Rows from block 8, named by matrix and row number. Rows with one number belong to one neuron. Each number is 500 + 25 x the weight over its row's rms, rounded and kept within 0 to 999. All counts start at 0. Numbers have three digits each. After the name is the row's rms in percent of the matrix's.
# gate: MLP gate (model.blocks.8.mlp.gate.weight, 512x128), inputs 0-42
# fc1: MLP up (model.blocks.8.mlp.fc1.weight, 512x128), inputs 0-42
# fc2: MLP down (model.blocks.8.mlp.fc2.weight, 128x512, transposed), outputs 0-42
gate.149 096:496500500500538500500490500452452504500479487492455500492560500523500500500500475521422474461499505500504500509500460544500430563
fc1.149 097:521500421500523513500521475564513467500476500500500500482497503500557500500516515483500500498536531464500500519548500500540500472
fc2.149 098:461541500560500501500485574500494500488518480493517497496500556480542500500517532534490500500509455500528536456500500500479560500
gate.150 097:455500500529461500511481500510558446500500500500535500500500500500476500500516445500535500500500440445500534500535500469500500500
fc1.150 094:460500485549500500500505500500500500500500533486461500514547500500531588500555480529500500469479500535509500500505500490461500540
fc2.150 103:547469541500505496500545492500500500480481500476550500480520500473500457521453401500458500500500500500481504500527551500500505477
gate.151 097:551500500500500500484483529500534547500500536454468500500500529513500430500500500505500508464468500500474526500500500500470456500
fc1.151 099:469500500500474500528464500573500489542500520500500500500500558500502500500549452500500500495486471500554503500498544516528500500
fc2.151 089:552500500491438500500532542500500460513468500500496500452480500521546494465505500468534500573500500500500523420500569515500439554
gate.152 102:500500475444500505487492500448500455464512486500473500500480500500500492500500500549500500577500500451525500500517509540500500500
fc1.152 112:500453506500500500500508527521481500532467500540500500499508500538500477500472485500468492516500500500454483524514500478463500542
fc2.152 106:500475500503500474479500537500517505500500501500500495459490462525506500467540500500497468538486575512500517475503500500456480500
gate.153 086:500547500500513500500541500462500500500500500500500500500424500500500500500500500572469500524500500500500441500453500500500500544
fc1.153 093:500500500500564500500500446518456443482500500523500500500538543500495500500500500500500540500515500452535500546469516500515500500
fc2.153 094:500500481500500500500500469500548500456500500500497500500500512475537500562460500563500500454452500483500500500500483449480505500
gate.154 083:500500528537500500500504543508500500453491513524447486500500481472500512500500504507500500500499488418546512448525518536500500496
fc1.154 078:500500500500500487453508472464476500500517500534500500500511500500500500507494518542500516500489500500500500500500495500490482494
fc2.154 077:498500521507517500468500478500469562500470484482509500527500500500500525500500500485500500500500500500500522561500500550500500484
gate.155 111:500427490500469515500500518500484500407500571500500525481500500470488522535502500500500541436467452500527533460548514500500512500
fc1.155 121:477473500481500474500500500500485569477479500486500500457500548524505500500522462500452500500531500492504464517500528500500500500
fc2.155 118:462506500500500500453500510534485512543438500586500495489512500464500480459500500500519512500573500500500500500500525532500493515
gate.156 106:500573500500500555500500512500438470500461500467451500500477500470497500500499502500530452500453500500500544456515500500471493500
fc1.156 094:500500538500602468500500539571500500500545456500540500535464500456485460500552500486479533500455492500500500487504501500500493503
fc2.156 104:500467509500467513499500500486500463520508529457473502500500465529481463560546500500500525500500486452535522500500524512532447500
gate.157 087:500500439523500500500479500432500552500500470500500500500500500500500497500500500500542500524500500470500500500500500488481500554
fc1.157 088:500495500500494500551500500527500499512506475500500500500500500563500500449553500500500458530442500500500500525500500500500500500
fc2.157 068:500509500500451500500574500500481500500457541548500500500500472500500500500500500500500500500500500502497500500500483511500518496
gate.158 124:500500500442500545500526500500492500491475523500453500500462452500479500500500552533456500500500521500494552500500513500500500500
fc1.158 117:448500500500458440478500503500521500500500550501500467553500500500500500500500511446500518500530500500500440514523500500532534548
fc2.158 128:500543504500473450524476500500508489500425500500489525518500500490495483500500500500500477500500531453528500524500497556500453496
gate.159 097:462500518500524529500500484500500506539517489458500480500500500500500500545551487500500465508471500500488510477500500514500490507
fc1.159 104:454500463467523514504531479500500534500500539453528500500500500549500500502500500500500533500506500480472543480500459500527500500
fc2.159 093:477500477564510530500540523552500500500534500532561500500500504458507500500500500533500535500527415500500518500500500500548500489
gate.160 087:500500473500480500525471516500500500500500500500500500500500500491500500500500506500500483533500500500500500500500500482521525500
fc1.160 085:500479515500552481500474536500500467531517500510500547470500500538558492446477500500500455535426464500500537500500483525500500500
fc2.160 099:502453500500506490503500500514538493483500531500495500500500500488494500500532500463453518500432500483500500468563465417500549500
gate.161 116:500518463479500500501483481494563500500478500500500441500468500513471500554500460458522444500489528500500455498500495465500540500
fc1.161 112:500500501500500520500500500500500500556500500500499500500428491500500500500500500454500491466538481469500500500535433530517500500
fc2.161 121:474396500522500500457492535500491488544524542536578456500521500500500510500500500500500500500500500500500521439485459500500505516
gate.162 099:478500446500456500515504500500500517500500504500507500495512485500500535553546500500500500500500453451500437500500458500468539480
fc1.162 109:500535487500539500521450525500500500549500523500500500551500467500519500500555500497500500436490500448534500500500500542456500512
fc2.162 103:500539531500500453508442500500500510434500469476501500515500500500500500529459500500464500500500500511500500500440512500500561500
gate.163 092:522500462500542500496477528500500544500500500449500508500449539473507500451500500530500465516548500539441448561500526484500452523
fc1.163 089:478500525504452488500500500500500500500501532500480500482522468475500551542500510460500512500500501509461532500500583500500472500
fc2.163 083:500486519500505524510500500473500527500500500526500500454500486546500500500500500557484498500473520493460438500503500500465534475
gate.164 109:500500500473500500462500500475491565500436518500506509506503500476541514506500500491500489453493516564500500540593472460500540549
fc1.164 107:577462527494511516536462461545492513458500490536500500500487500524476500532500473500477514475517565500500500500523500486500500501
fc2.164 112:550500548500497560500500500536550500500474482512500510575462457500500500500494500475525499551497457455500500499500553500483500473
gate.165 105:519530540518449486500473500448518500441500500500500500500472546460500500493456500552535551500485500500500500483487501514500484500
fc1.165 108:500506515500500500523500558481500500479500500491500500500466443450500465558541500487500475452500500485500500465500500500532498500
fc2.165 108:500449500506546494462492507482450471500500497466520500462500487500500543536517500454511500533500500500500500482434463500567497500
gate.166 111:500459484500500561507504500473500442499500492500459500500471468500539462500475500564500496561479500500500542541500513525500500500
fc1.166 104:500500444500510493500492500520500489500500500522500500500519500544555500469520500441547473500500500404500464501486500500547500525
fc2.166 122:500500514464458500514476500444500500500464500519489500549511535503448474500484479465463500500460500500500500500475452500476537500
gate.167 101:500466530484500500532500481500538500470500475526500500500500522504500563539500500551500500500557514500500500496466526500460500500
fc1.167 107:500519500485500500500500508411499500546500500505500500532458500500500527500500517500540494500466472541425500500471437547500515500
fc2.167 097:481555500500500500504502500498480500500500500508500500480480500500500528500427500500500502507500510500500500500500500486534508463
gate.168 096:533581528500500500503484442534500500500548500500500500533506459500505477500489500474473500500444500520535500500500486480443464500
fc1.168 108:566500500500500529496554487504500463421480435500466513520500500500500503525500500512472554514513500482504489484500560500487500468
fc2.168 111:466541500500514482500500474500452559469570500471500507500536530500500500500500500500446500487500500481500500492475430477500561496
gate.169 140:500428516500498500500533536474500500500455511500447483474576500547471472543500486542472477479500457549460500506500460500500466554
fc1.169 125:537509491500500490456500500500500500502500508523500500488476500500500500435549500492500500516500500462483500468540500488571500500
fc2.169 153:500486500500500500500565462500474551484484473500501482505570533423536500503498516499500500461495500501492500433500480500448543500
gate.170 094:500500518526468500500482500524458500487492500500451500500513519500500500464459500543556463511473500500583539526500500500500482500
fc1.170 090:500500554500500500500483500480471479500511524508500500500500423493500500491523476500500485566500506500461481443500502500520529500
fc2.170 090:500500500498537501495497500458500500534483500510511512500544535503500465537520490447500507508504500500477516565500500500434500500
gate.171 083:552502500500500500500500500479500475500549509512500500496549531471500500500500500500476527511429460590500481500500481480478433500
fc1.171 076:500500448500500500500486513500500500448500500500473503556500500500500500530500500410500500500575500500500438500490469490542500548
fc2.171 067:498563461500524500488498463500482500550500500500484500500500526500500526500500493500500500495500488500500476540502500516500553500
gate.172 071:500501500500500498503492506500500500500500500458500500500500500533556500500543483509561492518500422500500450500500500500500500505
fc1.172 066:500500417484500517517512486500481500532529459506500500500486500483500500500500500500500500561518548500500500558480471500551500500
fc2.172 048:500500500483500500500500490500500521499431500500500500554500489580500500558500500500560445500511500500480467500500500500434472500
gate.173 061:500500500488504536500500500533500500438494500552458500500500511500548500500500500502500513500500512500500500447528506500500500475
fc1.173 061:500519500500461500492500500500500500481500524500500500584500505450500500546500482567500530442500469488500500500500471500415478500
fc2.173 046:500475546500493500499500466469500500500500476500552500534509500500500500500538500500500500433500500500500520500500476500488500481
gate.174 111:477500465519531500500496521500517453500500491500500500455523515521451485500500500500500500581514500459448470525544500497500500500
fc1.174 108:500456497458500500468525500500473500503483500500500426500513510500500500500500490554500500508500458500500500493475500500512534500
fc2.174 117:500447500500500500500582500512504500500500500458500500500500536435489535564511462500500500545500469500553508499500507500490500471
gate.175 076:500509500500500516500443500533500531468466500500500466500536445500500477515500476500527500451500500500472500464500500500470540537
fc1.175 079:463481500573442480500503491500512519441500484484541500500455494500494500500500495500516500558500500500508500500477472500533500500
fc2.175 070:500455520502494500500440500502500500500500500484500500500500519500500500500500500543488500453456500500496500500453500574453478500
gate.176 094:530530500551500452541519500500479515482483475556500525538500557491500500500473485547500512500500500500500500464500500500500500538
fc1.176 087:500492502500500500480516438476500500482431481500486552500517484519435500500526500500522504500543500540508495500442538500500500500
fc2.176 071:503500500455463500500482500500500500500500500500500500500520511501500489500500500551500500500468500523500500500500500500495500500
gate.177 101:476500500500533504517473500527491500511523500500487509500469460500442465500568500500500500537534520543453535450500500500531473500
fc1.177 101:485500500500500468500457516500551488557500502500560500494533500500500500500500500411500500500500500500500500500572500477507500489
fc2.177 102:500500500484549500469500500500548500454470500500518500500500534480542473529500496500500500500521500556554500500542500500500464500
gate.178 093:500507437488500516463526467500500501500494500500566500458500505500500482539500500500500500500500478482509512500500500537500452524
fc1.178 099:500500500500430500500500486544547500508500555522500484500500465493442500500500531500465500500531500531500500532481534522467500500
fc2.178 082:470500500500500466500500446458500544500500481500500511500455454500500500500500500500488500500444500538551491472500476499500567484
gate.179 144:576582500551500478500480500476500500500500500549500468420481494500500490500449523500585500500500445449500500500481513485500496500
fc1.179 147:459500500500514500500500500502528525500500487451527500587500520500500529478500444507500500500569558548513532515482494507500500536
fc2.179 151:500541500500467524460530482500500500514500555482500479435500548532500532445492466521500562539545500486500500446500500505500526500
gate.180 120:500487476500469552545500525500481498500491500500478495500500519500500500500500539500500500452533563515518500520509432500500483500
fc1.180 127:481500462492500500500448483497500478560500500500519500485500500545467532500563500522500453479500500500478500540500488500500496500
fc2.180 137:469500473500500508537534497500555576483500500508495487515500500435500500500489520523500520469500557500519455458500466466444551485
gate.181 103:483538543500480531467500443500510527482525500418500455500493490534500500454490500500500504467500513460516560500500500500500477469
fc1.181 102:512516500506472465500500500514473500454482500521500500534522510505446500485500500485460500488425500500500525500533579500500472445
fc2.181 108:500500500481482500508500530479500500500503500500549533529500515500416488522500478500500481488435500481500500436459500500500500500
gate.182 115:555500500500530560528545444500530500500557500463500500500500502500500518500500460466526539500500500500487537500481500500500500487
fc1.182 114:505504470500500499454524500511500500500500500500500465415500500500500452500500520500513482500531482508509500516500500500552514500
fc2.182 126:500500489500500500427470500548534454463445500530548500555500532500500500500500500486500500500500494519531500500500524518512462500
gate.183 101:478500521500500514475468484490462500488500499532500500535500476509506521500471543500500516451500549473562500526531500500500500500
fc1.183 098:500476500503500474517531500500500510477541502500500500500500500500500511455500500500500530530500523500500469497500564469512500504
fc2.183 106:500467578500500500490503506500463494511500500500537529480496512500463500515524508490529500535500500471500514476513543540465482527
gate.184 095:500500526500500500500500500500500471500493500537500500500443500500500509500500500572465491547535500500500454489456500465530500500
fc1.184 095:517522500500500464500500500500530507466473518497500500497488500500500499465498500467471521500517532500494500527500500500526539500
fc2.184 101:500523500544469500532500500500500478551457500533500500477500500569500522463500500515500500537539507490500519479490495500540454500
gate.185 092:540500541500500460500483564500500500513506497479500500500562500500500396500500500463500458528500500500500500500500497500484522500
fc1.185 098:473500521500500524475477500543500500500522461500510432500450499500507500472503483500546500560500500500500500500500500526500540446
fc2.185 088:455500500500500500500518556493500470500492494500496500472489500500500449530513512500500516500503563500574542500498500534454500491
gate.186 113:500556500490500472465500500500447514519500500500500520500507500520553500500500500500428468449527500503520525463586460500458500535
fc1.186 107:500505477532500504500522500500503500500493483500536500476500500500500500519537494500512521500531532500500500433432508500515485500
fc2.186 114:488535516481520500494500543500469469500538500500500500500546544457542529515516548558465462500476500500521500491500500500462507533
gate.187 101:500450500500500500500500500484468486500500508500500456497500388500513500500515500500464513520511500500460500500500463500500500500
fc1.187 096:500500500500544500500500500500538537500500500500484429500556454546516500471500458500484500500500500500388500500500500467500492500
fc2.187 107:474500466500500500500500529500528500500474500505560442500500494444500500499453507511490480500527524500500500456500500500513516500
gate.188 104:435500500549491500500490510468500500550500471500585500500500528500500500529500500524528472500500447500522541500500535545500500500
fc1.188 093:553514475500500500500500500500540500500518500441542500500524545500500500473500498459468520481500500500500500500528547455454452425
fc2.188 104:500500500500516545516548500527509511500500535528500468510500478500514452519474506529508500500453546417500532452491500489515500489
gate.189 101:500438509500500530560515500522500500490565504506464500538500490500506500514500504500486500500428524470477529500455500500433466500
fc1.189 099:500500500500500564500536475500500478486521500500500462481500500453500500500500500523472511477500471505500473500549515500500461470
fc2.189 118:508462505500553500518500453508500533500535500470527500512521534516500473500500472473473500500455500500500536497543497500500500433
gate.190 107:474500500498500552576500475500500500500500531500500530500523454526500500500500500458541557488500489500500500537500513583500500500
fc1.190 110:452500552441533500484500469516447536500541500500500519496500500500500500500464476546500500557518502500457500500500500514471500532
fc2.190 105:500500448500448467500485500515520500542500515500554500500500532500548500500433500500500528500564530500500500458459500489520500500
gate.191 079:500500582500500500483497463436523500500485480500500500522500500500541505516496500524520500500480500500490500500500500500500500516
fc1.191 079:483536490500500500500500500500500500503504500500500538500547500500500538520487500500500500500489500500500539500500500485500560474
fc2.191 065:500482529500468500500467500500463500487523500500500469500500500500500500500500467563500531500500500479500500500500500553500512480
gate.192 091:491522530464461513500458481500500500562458500500500500466492500467500477500516500481556500500469500547482500500500431530500500500
fc1.192 095:540500527500460486500482491510520525483546500458492500500482500480500500500494500465526535500500500500500468500410500500478474467
fc2.192 096:477525484515500500468500550500499433500500494500479523500476500469526477500534500464500500539500485500529518535500512500515476500
gate.193 095:500496500518500500500500477500500500464481508511500500500500501500500593478500550500500500500500459500500500513465497500500550500
fc1.193 091:486570595510500500500520500500490500500426493500437500501500500500500476500500500525542472506500498500491500559457563472500538500
fc2.193 081:466500470556500500448477500476500500500488567500523500488500500500500500500500500535500500500500500489496500500500479502500500518
gate.194 090:500534500500589500510500500500492500500533500500500540453500503478545553500500449500500503548500500500500500500500500500500500500
fc1.194 087:500460500500500518531486500500484500500500529500508469500610479500500500481526500500500500500500500554500500500560471500500500500
fc2.194 067:556500500500466500500500500500500500500511500500500513500500500500500500500500500478500500500500500551545500500500500500500500500
gate.195 080:500500474571500500500476513500500500500488500500500500500500535500500500433523493500562500500451500500459407545500500500473500500
fc1.195 079:534547500500500500460464547526500500451504500500500500500500500500544500454500500500500490526500500500500500500500500500500500457
fc2.195 065:500461500500500500500465500500539500500481500522500557500500500500511500475453500439500500500500558500500500535500503500500500383
gate.196 096:563500500576500519502528474500454473463500500500500500500525500500500486500447500500500545500500500427500500448547500467536500487
fc1.196 093:500500500500500500513500527500531500539556526537506500500553541500500500500570508482500500500437500500496500500494563500500481500
fc2.196 084:474500545500497510474486500500425464595500500486415500500453500500500500500556500495491470500479500500500500527500493500500444500
gate.197 100:500520500465511500500477500500574500486506512486479500547477500519500466494500476540500506483515500502455443556500432500455481500
fc1.197 099:505500529482500471478500473470500500491500472500528500521500531500500500500564500468466500515486500500500518500528538500513470500
fc2.197 114:432500498476493500514500506435500500500474482500491500523449455517476499489538500453500521469500566500500445500536453450474500500
gate.198 098:500500500500442533479519500500500500500510521500438489471500469500514500500464500562503493473541557483500500462489498500500500480
fc1.198 086:482500472518479500500445512505452500500479500443494500500500464546492500530526500500536464481533500500500485432500500511565488519
fc2.198 090:469500499458500514523493539500497453500500500500472500500500500473556500536445523500469480482520561557437500500500500463479500529
gate.199 121:465481500500456477521500500500495500508569500541500500500500500500500500500571500500475532537500526500500500463458519500500500454
fc1.199 123:500511477500500500526500529499536492452480500462500500465500500500500439523466471500472543500525524500500507565500538500500460500
fc2.199 141:468500500500474461517495500500496486550500482475500445500508488525500470465500440478534534539500477500500522525501500553502477500
gate.200 091:500500500497472514500491494500500560509500514500503554477550500500489500452500500516500471526525542500524500476500500500500576500
fc1.200 097:500500500525500500569463500575447500489500531500535500500500500500500442493500500500480513455508500500500459518500500461500500500
fc2.200 075:500481483500500454500500537518533526500500500500502500500562458490500483500500500498500471500500500500500553500500500500492500500
gate.201 087:518576520500500492512500500500522500500485500486491500500505511500549476455472497500514500482500500500475500466526537472500481500
fc1.201 079:500497500543500500542500500500487500463500575453500505525547500500500515500511454500500500519500524500468500519500412500500500527
fc2.201 068:500500500500500461500500500500500512498500500524611494500466536455500500484429415500510500500567500500500500500500500500500500500
gate.202 088:500500500500500488500492497443500500500500527506500500500500500500500500500500566570481453500500500440500500500500500500500466500
fc1.202 086:493490491500500520482500494493500530500545496550447506500532500500500499467521479500526500454500500500509500500451500462500457500
fc2.202 076:500500500500499500412500500500472500500500500530500494526523521500529476505500500516500500463500500515501500500500500525500516500
gate.203 078:534500500460500500460500529500500500500500500487500500522500500500500496501500534500500533534531445500500493503500516500500500500
fc1.203 081:467474475500485500459500449525500500500460500500544500500500540500471500500500484485503517507500495500475544500500579500500500470
fc2.203 079:500455500500500458500514500560529458504500500531500500500455500500469474482500500467500500500500500500539516469500438458500474523
gate.204 081:500500500500421500504498500500589500500474529500500501500500500527467500466500500470500500417504500500500500500500500553519511500
fc1.204 089:490500470517500464532445505497500500500500500525500530500500500500458500500500500500505500500518481500500500536500500551548500500
fc2.204 047:616500500500500500500500500476562500500500500487500500500497500482500500500440500500500500500500500500500500500500500500500483500
gate.205 104:507464500500500500395500459500448504500500500500500459500500500500476500500500465545492484517478500500500500523500500532464500514
fc1.205 099:488500500500500500547500500529461480438512506472458532466500452476521500598403500500478520500500540516497500545561500500479500514
fc2.205 086:500415507500487500446500500444500500537500500500500500500500500500500504500500500433472500464500500534474500438500500476440532500
gate.206 110:482500504500500468500500549561500530500470500500500442441560491500500500500500496500513527540500494516500476489500549500500525505
fc1.206 104:500500500500500500476507500473515550548500500500447500543500509500500500500479500500530500553500459474460500526460491500544488500
fc2.206 089:500519500500500500500500500500500500500550481499489500500500500500500501500500428500405505461500446500500500504430500500500500500
gate.207 092:511530500500500500398500515423501500500500488500500500500500500538500470517458546481500467500500487480461500500500500526497500452
fc1.207 097:444500500500500500533500503500500439500500500500500446444500494500500507538535500500500543486489500500534524532500500500500500500
fc2.207 090:424500483519500443500500521495500500500500500500500494500547543493523500462500531474500500500500529535575500500485500500551500566
gate.208 093:500500471500541500502500444449500433500535500500500527499500531531500500472500487500536537443452500500516500500486500527538481529
fc1.208 088:482500500500500500548456500500500500500500448500472500521496500500534500500499500472500500500500500451500501488501501500463500500
fc2.208 076:500520550492500500500500500500510500500500500500500562566499500500500500505500500500500449500583461533500438550470516505493500500
gate.209 050:506500500477500500484558550500511500500500468514500500500502525455459482475500500500482500447500500500491500500531500467451500547
fc1.209 055:500562511526535500535500500500500500500444500527500565493506500453500500500486500500500500500490480500500500500485500468495500500
fc2.209 025:500500500482500500472500435466500500500500441500500500500500508500500500500500500500452500415500374500500500508519524500500453500
gate.210 108:500527500469500530500500477452500496462500479459545469495444477500500500500496500500500531432557500500500540500500500502513506500
fc1.210 113:500500481530503500500500500500500484480519500500500500500512500507500500500480500451515527500462467500500512532518556500500500500
fc2.210 104:510447597506500507487500500500500534500480483518500500500500481500472500500522500516500500500459500500500462500534500548500490500
gate.211 124:468500500489510531527495538500589488504518497513477445500459464475519526490500484454532476500486500500500487475500482468508485478
fc1.211 109:499500500518562500500535500525500500512575500500500500500535497486570449477503440473503472554482535500481491482483483500406486515
fc2.211 121:500500522518462508500547479495509484535439538513500507500473500537500473538500500505528508482469485500514500500500526500500500500
gate.212 098:500456503500430496500488490500522453500521500566428500500500535500500554463500500500500490500500500475548500536500500522427500500
fc1.212 092:500508500500500500513527500457504516500500507557492455526500500500500528447585500500500534500457500500500500500465492500500562500
fc2.212 081:500500540500601555500500500500470456507500500500500500475422500501500500500500483536500500500460500509462500554500500500536460500
gate.213 109:478500539500500500500512492500468560500550500547500543477500534444480500500500536500548500512514467500529475500512500536500473500
fc1.213 109:500436540492454500519500492533457463509500513489500500521478475521446514565500500527470500480521554519444499459496479500449500500
fc2.213 119:500474494438436540516514469500500500500537500524479528500500481500509491549500498510427500430484531479500455500489500500459479445
gate.214 119:527540500469500489481540525524500500478518500462445432500500458481500500472500480499500500482500479500511500478500500500451493500
fc1.214 114:420500500514500500548448500496500553532513500534500538497471505487500500500552500500500500530500500508498416515478500500535487557
fc2.214 130:500500514474498560458531466540500523513500500508500479500500495455500503500482500500500500500498500500500500470532507483506496509
gate.215 106:457500495500500491500500500500500517500500555500531473472498500474500500500500500500502500407500500484500500441532500500500515555
fc1.215 098:441500482525425500459500500468500500483500500568504475479500500461519549500500511500471500500500500500500500500545500459466500500
fc2.215 108:541515522500508500500500494508502509502500508500548557500500518500500470500437482538500531439500500500500500500500500500565500448
gate.216 093:470466500481500478500500466500500500500483500500494485511494500549478501543451506500500500500500545496520570449452500508457500500
fc1.216 096:480500500432471480500500514471500500500500525500500559521515538500495537547470469573540473500540405500500500529521468500500500500
fc2.216 096:500473539467500500500428456461500500520500500500447491500457500500485500520507452446500500500506505488500500565500544500500460440
gate.217 104:518484500500500500476500529500500513500500500545500499500521530500500500443500487458494517500483500571445540500638500500483500466
fc1.217 117:500500500524479511423500500476561458473487517481500475502500560538503515500517457517559500480500500500480500470476500500484500500
fc2.217 124:431500567483532504500476527488478470500548538461450500476472500507521500527547465505497524511434500500517554496567500524500500512
gate.218 092:500500534466500493500514500500528566527500500482500494500500500500500467500500500500500495500500500500500452434555520500525419500
fc1.218 093:500482504520487500469415500500500500500453496500500500500441564500455500500500500500500424500500500455534487500478504468471507496
fc2.218 098:533453509496500551498500500500482452500500500500500524500500475500500500500500500419500477500439514482500506472500500500467500500
gate.219 101:500500500476500500529500490500500500512500500500506500500500500500500500481566478454500476537500500510452437493513500507500500500
fc1.219 110:523523500501506531500500463514461471500471500500500497500500470500430500514500539558440488500500500499500479500498479500500514500
fc2.219 094:488483487500519466500500501473500574540528500436500438476500538500462534497491512500500547492473500507493498500461500500500500458
gate.220 099:500500500500511430543464536500518539549562472500537500500500473545500514500522500500490468500524500500500500475500493516526519544
fc1.220 100:500512476536500503500507500500500500500500500500537500513500500530445527525452500500500500571538503500500459469416500500446536500
fc2.220 093:457500527500500500500500500484468500500500500500483520462520564525506481500500500579477500500500500500549549515469500530500520526
gate.221 084:463500500522481500480500500471471516500459475556475500461500539500500500500517500561483500500500500500500500500500500500538524539
fc1.221 091:500500500513485489500467500500500534500500500500433500500534540453522500500500500500500539490471500500477465500500500519500500500
fc2.221 078:500514500500540532500500500559500500468500500500500489500500469500510467452478500569500500500500446519500493500524517500542527500
gate.222 091:444500538500547500500482500500500517500504486500500500563448500491500550500561508468523486500500473558500500500500500500500500465
fc1.222 089:525532500500500524500531475424500500500500500480500470500500442580463500549453503500436483500551532500500500500459425493543500500
fc2.222 058:500500500500549500500468532462500500500500500500500500500469504469500500496500500544500545479500500500500500500500479500500500500
gate.223 087:500500500500500481526500518457577500500452500500478500460487565500527500498500500500450500500500500500503472500500500500500513476
fc1.223 098:500500466500483545541500500500541500508525500537500519500500500500522500488500500489506500528548546500500471500500518532541536430
fc2.223 107:500479500500470490500499513507551472490500541494473500500505500500500472500564514511530550500500481500500528500492521500533474500
gate.224 087:500528561500500500500483453542468500500544500500500551500535523500500445481460529500474500549494500433494438500508477536524500500
fc1.224 089:470500500500477521551500500500477500482455500456500516500500500500454518520533457500476508500585500500505466500473500505547500454
fc2.224 090:500500505533513500500513500553503500492570565475520541504526506516513500500500519500500500500500443500500499549500486500500500500
gate.225 086:527500500500500483500500500545500497489500500500500500531500512500500473444500500500500498500550500538500500530507552482526500488
fc1.225 078:477519500500500541481525500500460500484500503497500500500500500483495500500500489552564500557500500500500500471500461479500500500
fc2.225 070:500500558500500500500500500500481500500500500500500500500500500442500526532500474500490500500500500500500500606558500500534531500
gate.226 113:500448500500500496484500500500489534500486500500500441460500492500500500500500500561488506519500500500484483500528491511458500500
fc1.226 109:500500537503500500500456521500537500500500464500500500500515500500547561449500500467500500500453536501456500500500510500476548531
fc2.226 114:516548500500500504500479508522500500456500521500505519500500534514500528500466484500492504500500482500500491563545500543564500528
gate.227 104:500500499500500500492506500500527508500500500500500500500447500500454440500457500500463542551500437500500500500482546520522579500
fc1.227 099:475500500493475500442500456500555472500500500444505500417477500500468500500500467500495509508500500500509500461500500500500500500
fc2.227 101:500500500500500500500505490500510500534500514510500535500437500519466500500500491467500500500541500500475491539500500482518465443
gate.228 094:500500500500515474500466441573500484547541500500500505469500500500521500500470512500483500549489500500518432497500500500542500529
fc1.228 098:530500500500479495500558500500500500482476514513500500475579500500492500494518455500491513484464507549480500500470536456500524528
fc2.228 094:486473500500547500494510520563500513499552500500528500500500500500466500500500534525500474529500500480544500500500500500523500500
gate.229 089:444503476500500522500530500484447555500500500489523500500535500549500503473486500467467500528516500500500534500518500500513500463
fc1.229 094:500476451500466500500500495500500500439500500500500500500500546500500505500500500500500602447500523500540528514500516529550499500
fc2.229 102:448497467504422500526500500500475493571500531493500500500500500500500487517500500538500531500484500460482503500500500471515500500
gate.230 103:503500524500525500500500500496513538500586529479500500519470434500500458513451479497500462593466520485479464500500467430500500500
fc1.230 108:485500500529500500508456483528500500524507500486546495529549500534500518452500500500538463500485473500522500500457425501500500478
fc2.230 123:486471500500485527500517534500500460514475500500500520473495500500500500507511487512460519455482490500500513458502534575500449500
gate.231 112:500467512481460537536525500490500500526500459500500500500500500500500472500509544469473492500500492500439509483500537474586442498
fc1.231 120:461500525490500500500476551446564474500458500500502500500500466511500530500500482500529500500500448500500500442500438500500519490
fc2.231 117:500552483500439500500500556500551500456500444522452500523526479446500500468488516500500458475500537498562474477513500492433507500
gate.232 114:500499486518500500532534500500500500464500487500500500500500500474514500500500500512440500500500500455500500472544500500507529500
fc1.232 116:483500476500500466537500491500500536504452500500500474514496500500512500479468500534502522449500507500500500567492458513500559549
fc2.232 131:513500500470500500534500500500499479500440445480501545500500558502500477457531500467471500500500512521524500500485516537500457487
gate.233 120:500500500447500500473476476474500484530500475500403431500455489500550524490543500500511445529500500500500500486500500512500500500
fc1.233 107:536500500500461500523480500470500510500489500561461500500500500500500500500500504568500506541500474500500500543500500500500500500
fc2.233 116:500471500502540476500500500517456500444500525500500500500500489500466546500527534500500500500531507500500500500566456463530528532
gate.234 091:500569500527548476488436525500500500500500500497500500500474460500516478500500500500558500542500446501482486500453494500415500513
fc1.234 094:490500494518470500500529487482494500500436479500439483500533526535547583461500500500532500500500500500500500547500529500474563500
fc2.234 098:530500500533536500450437488500496533468555547560500500453500500529484533472492483500500521515492498484486500500500509500553545482
gate.235 098:500500523500495478527500500500439500489500553451500509476500500515517510500500500500534500526500500500500500593490500495500500500
fc1.235 099:500529469500500526479500500500530500547473505500456500527451500502500524500500526500500481500500500500389500500468500500533515500
fc2.235 101:532570520463500511500499448536500525500500500484500500490500513501524476500492500500487500500459500500498491503500500500471500471
gate.236 088:507500500500500500500500500519500500534466499500510508436500500479556500500544500500486467500500436500470469500500548500500500522
fc1.236 090:500428500500500500500495500576439490500533500500503505500560500500510500487500500500457481519500500531500500500500500479516500500
fc2.236 101:533461529478500517555514500553500497506500500500500521473500500495500471500500500517500463537500500521500460521500500500500500500
gate.237 100:516500500500500500487521509462493545451555554519500549500506500480500500500533500500453525484500493555500500457520500484545479500
fc1.237 098:500500506500556529510500500500456500500516463500500500500500449500537438500500489500508500547500475569547604500500555536500508475
fc2.237 108:502500500500468506500473500503500538500538500525541473516500500500453500500486500500537500521520524508500500500453495499500462500
gate.238 085:500500500500500500500506500500524500500500500489500500500466500500500500500500492550540464500456500485516463490443500500473500500
fc1.238 084:513500534517500500500475500533500500541576500500500565500471500463500494500505500432500512500514500507500500460500518500547451500
fc2.238 073:500461456500500529500527500485498496550500500422475500500500532500568469500543500568500541500500485500500505500500500500455500500
gate.239 098:452500500500484500500527500480500500517500500468500514500500500500500535514500500475500500500500551500460470500506500500500500500
fc1.239 106:500500500546500500500445500500500483500500480500500500428500551500477489500500500530575500500500454400500500500527541500476535500
fc2.239 122:500545507462482478500500500500484500513528500495470491415500540527500540500500500519500560541532492500500459539511500509500500500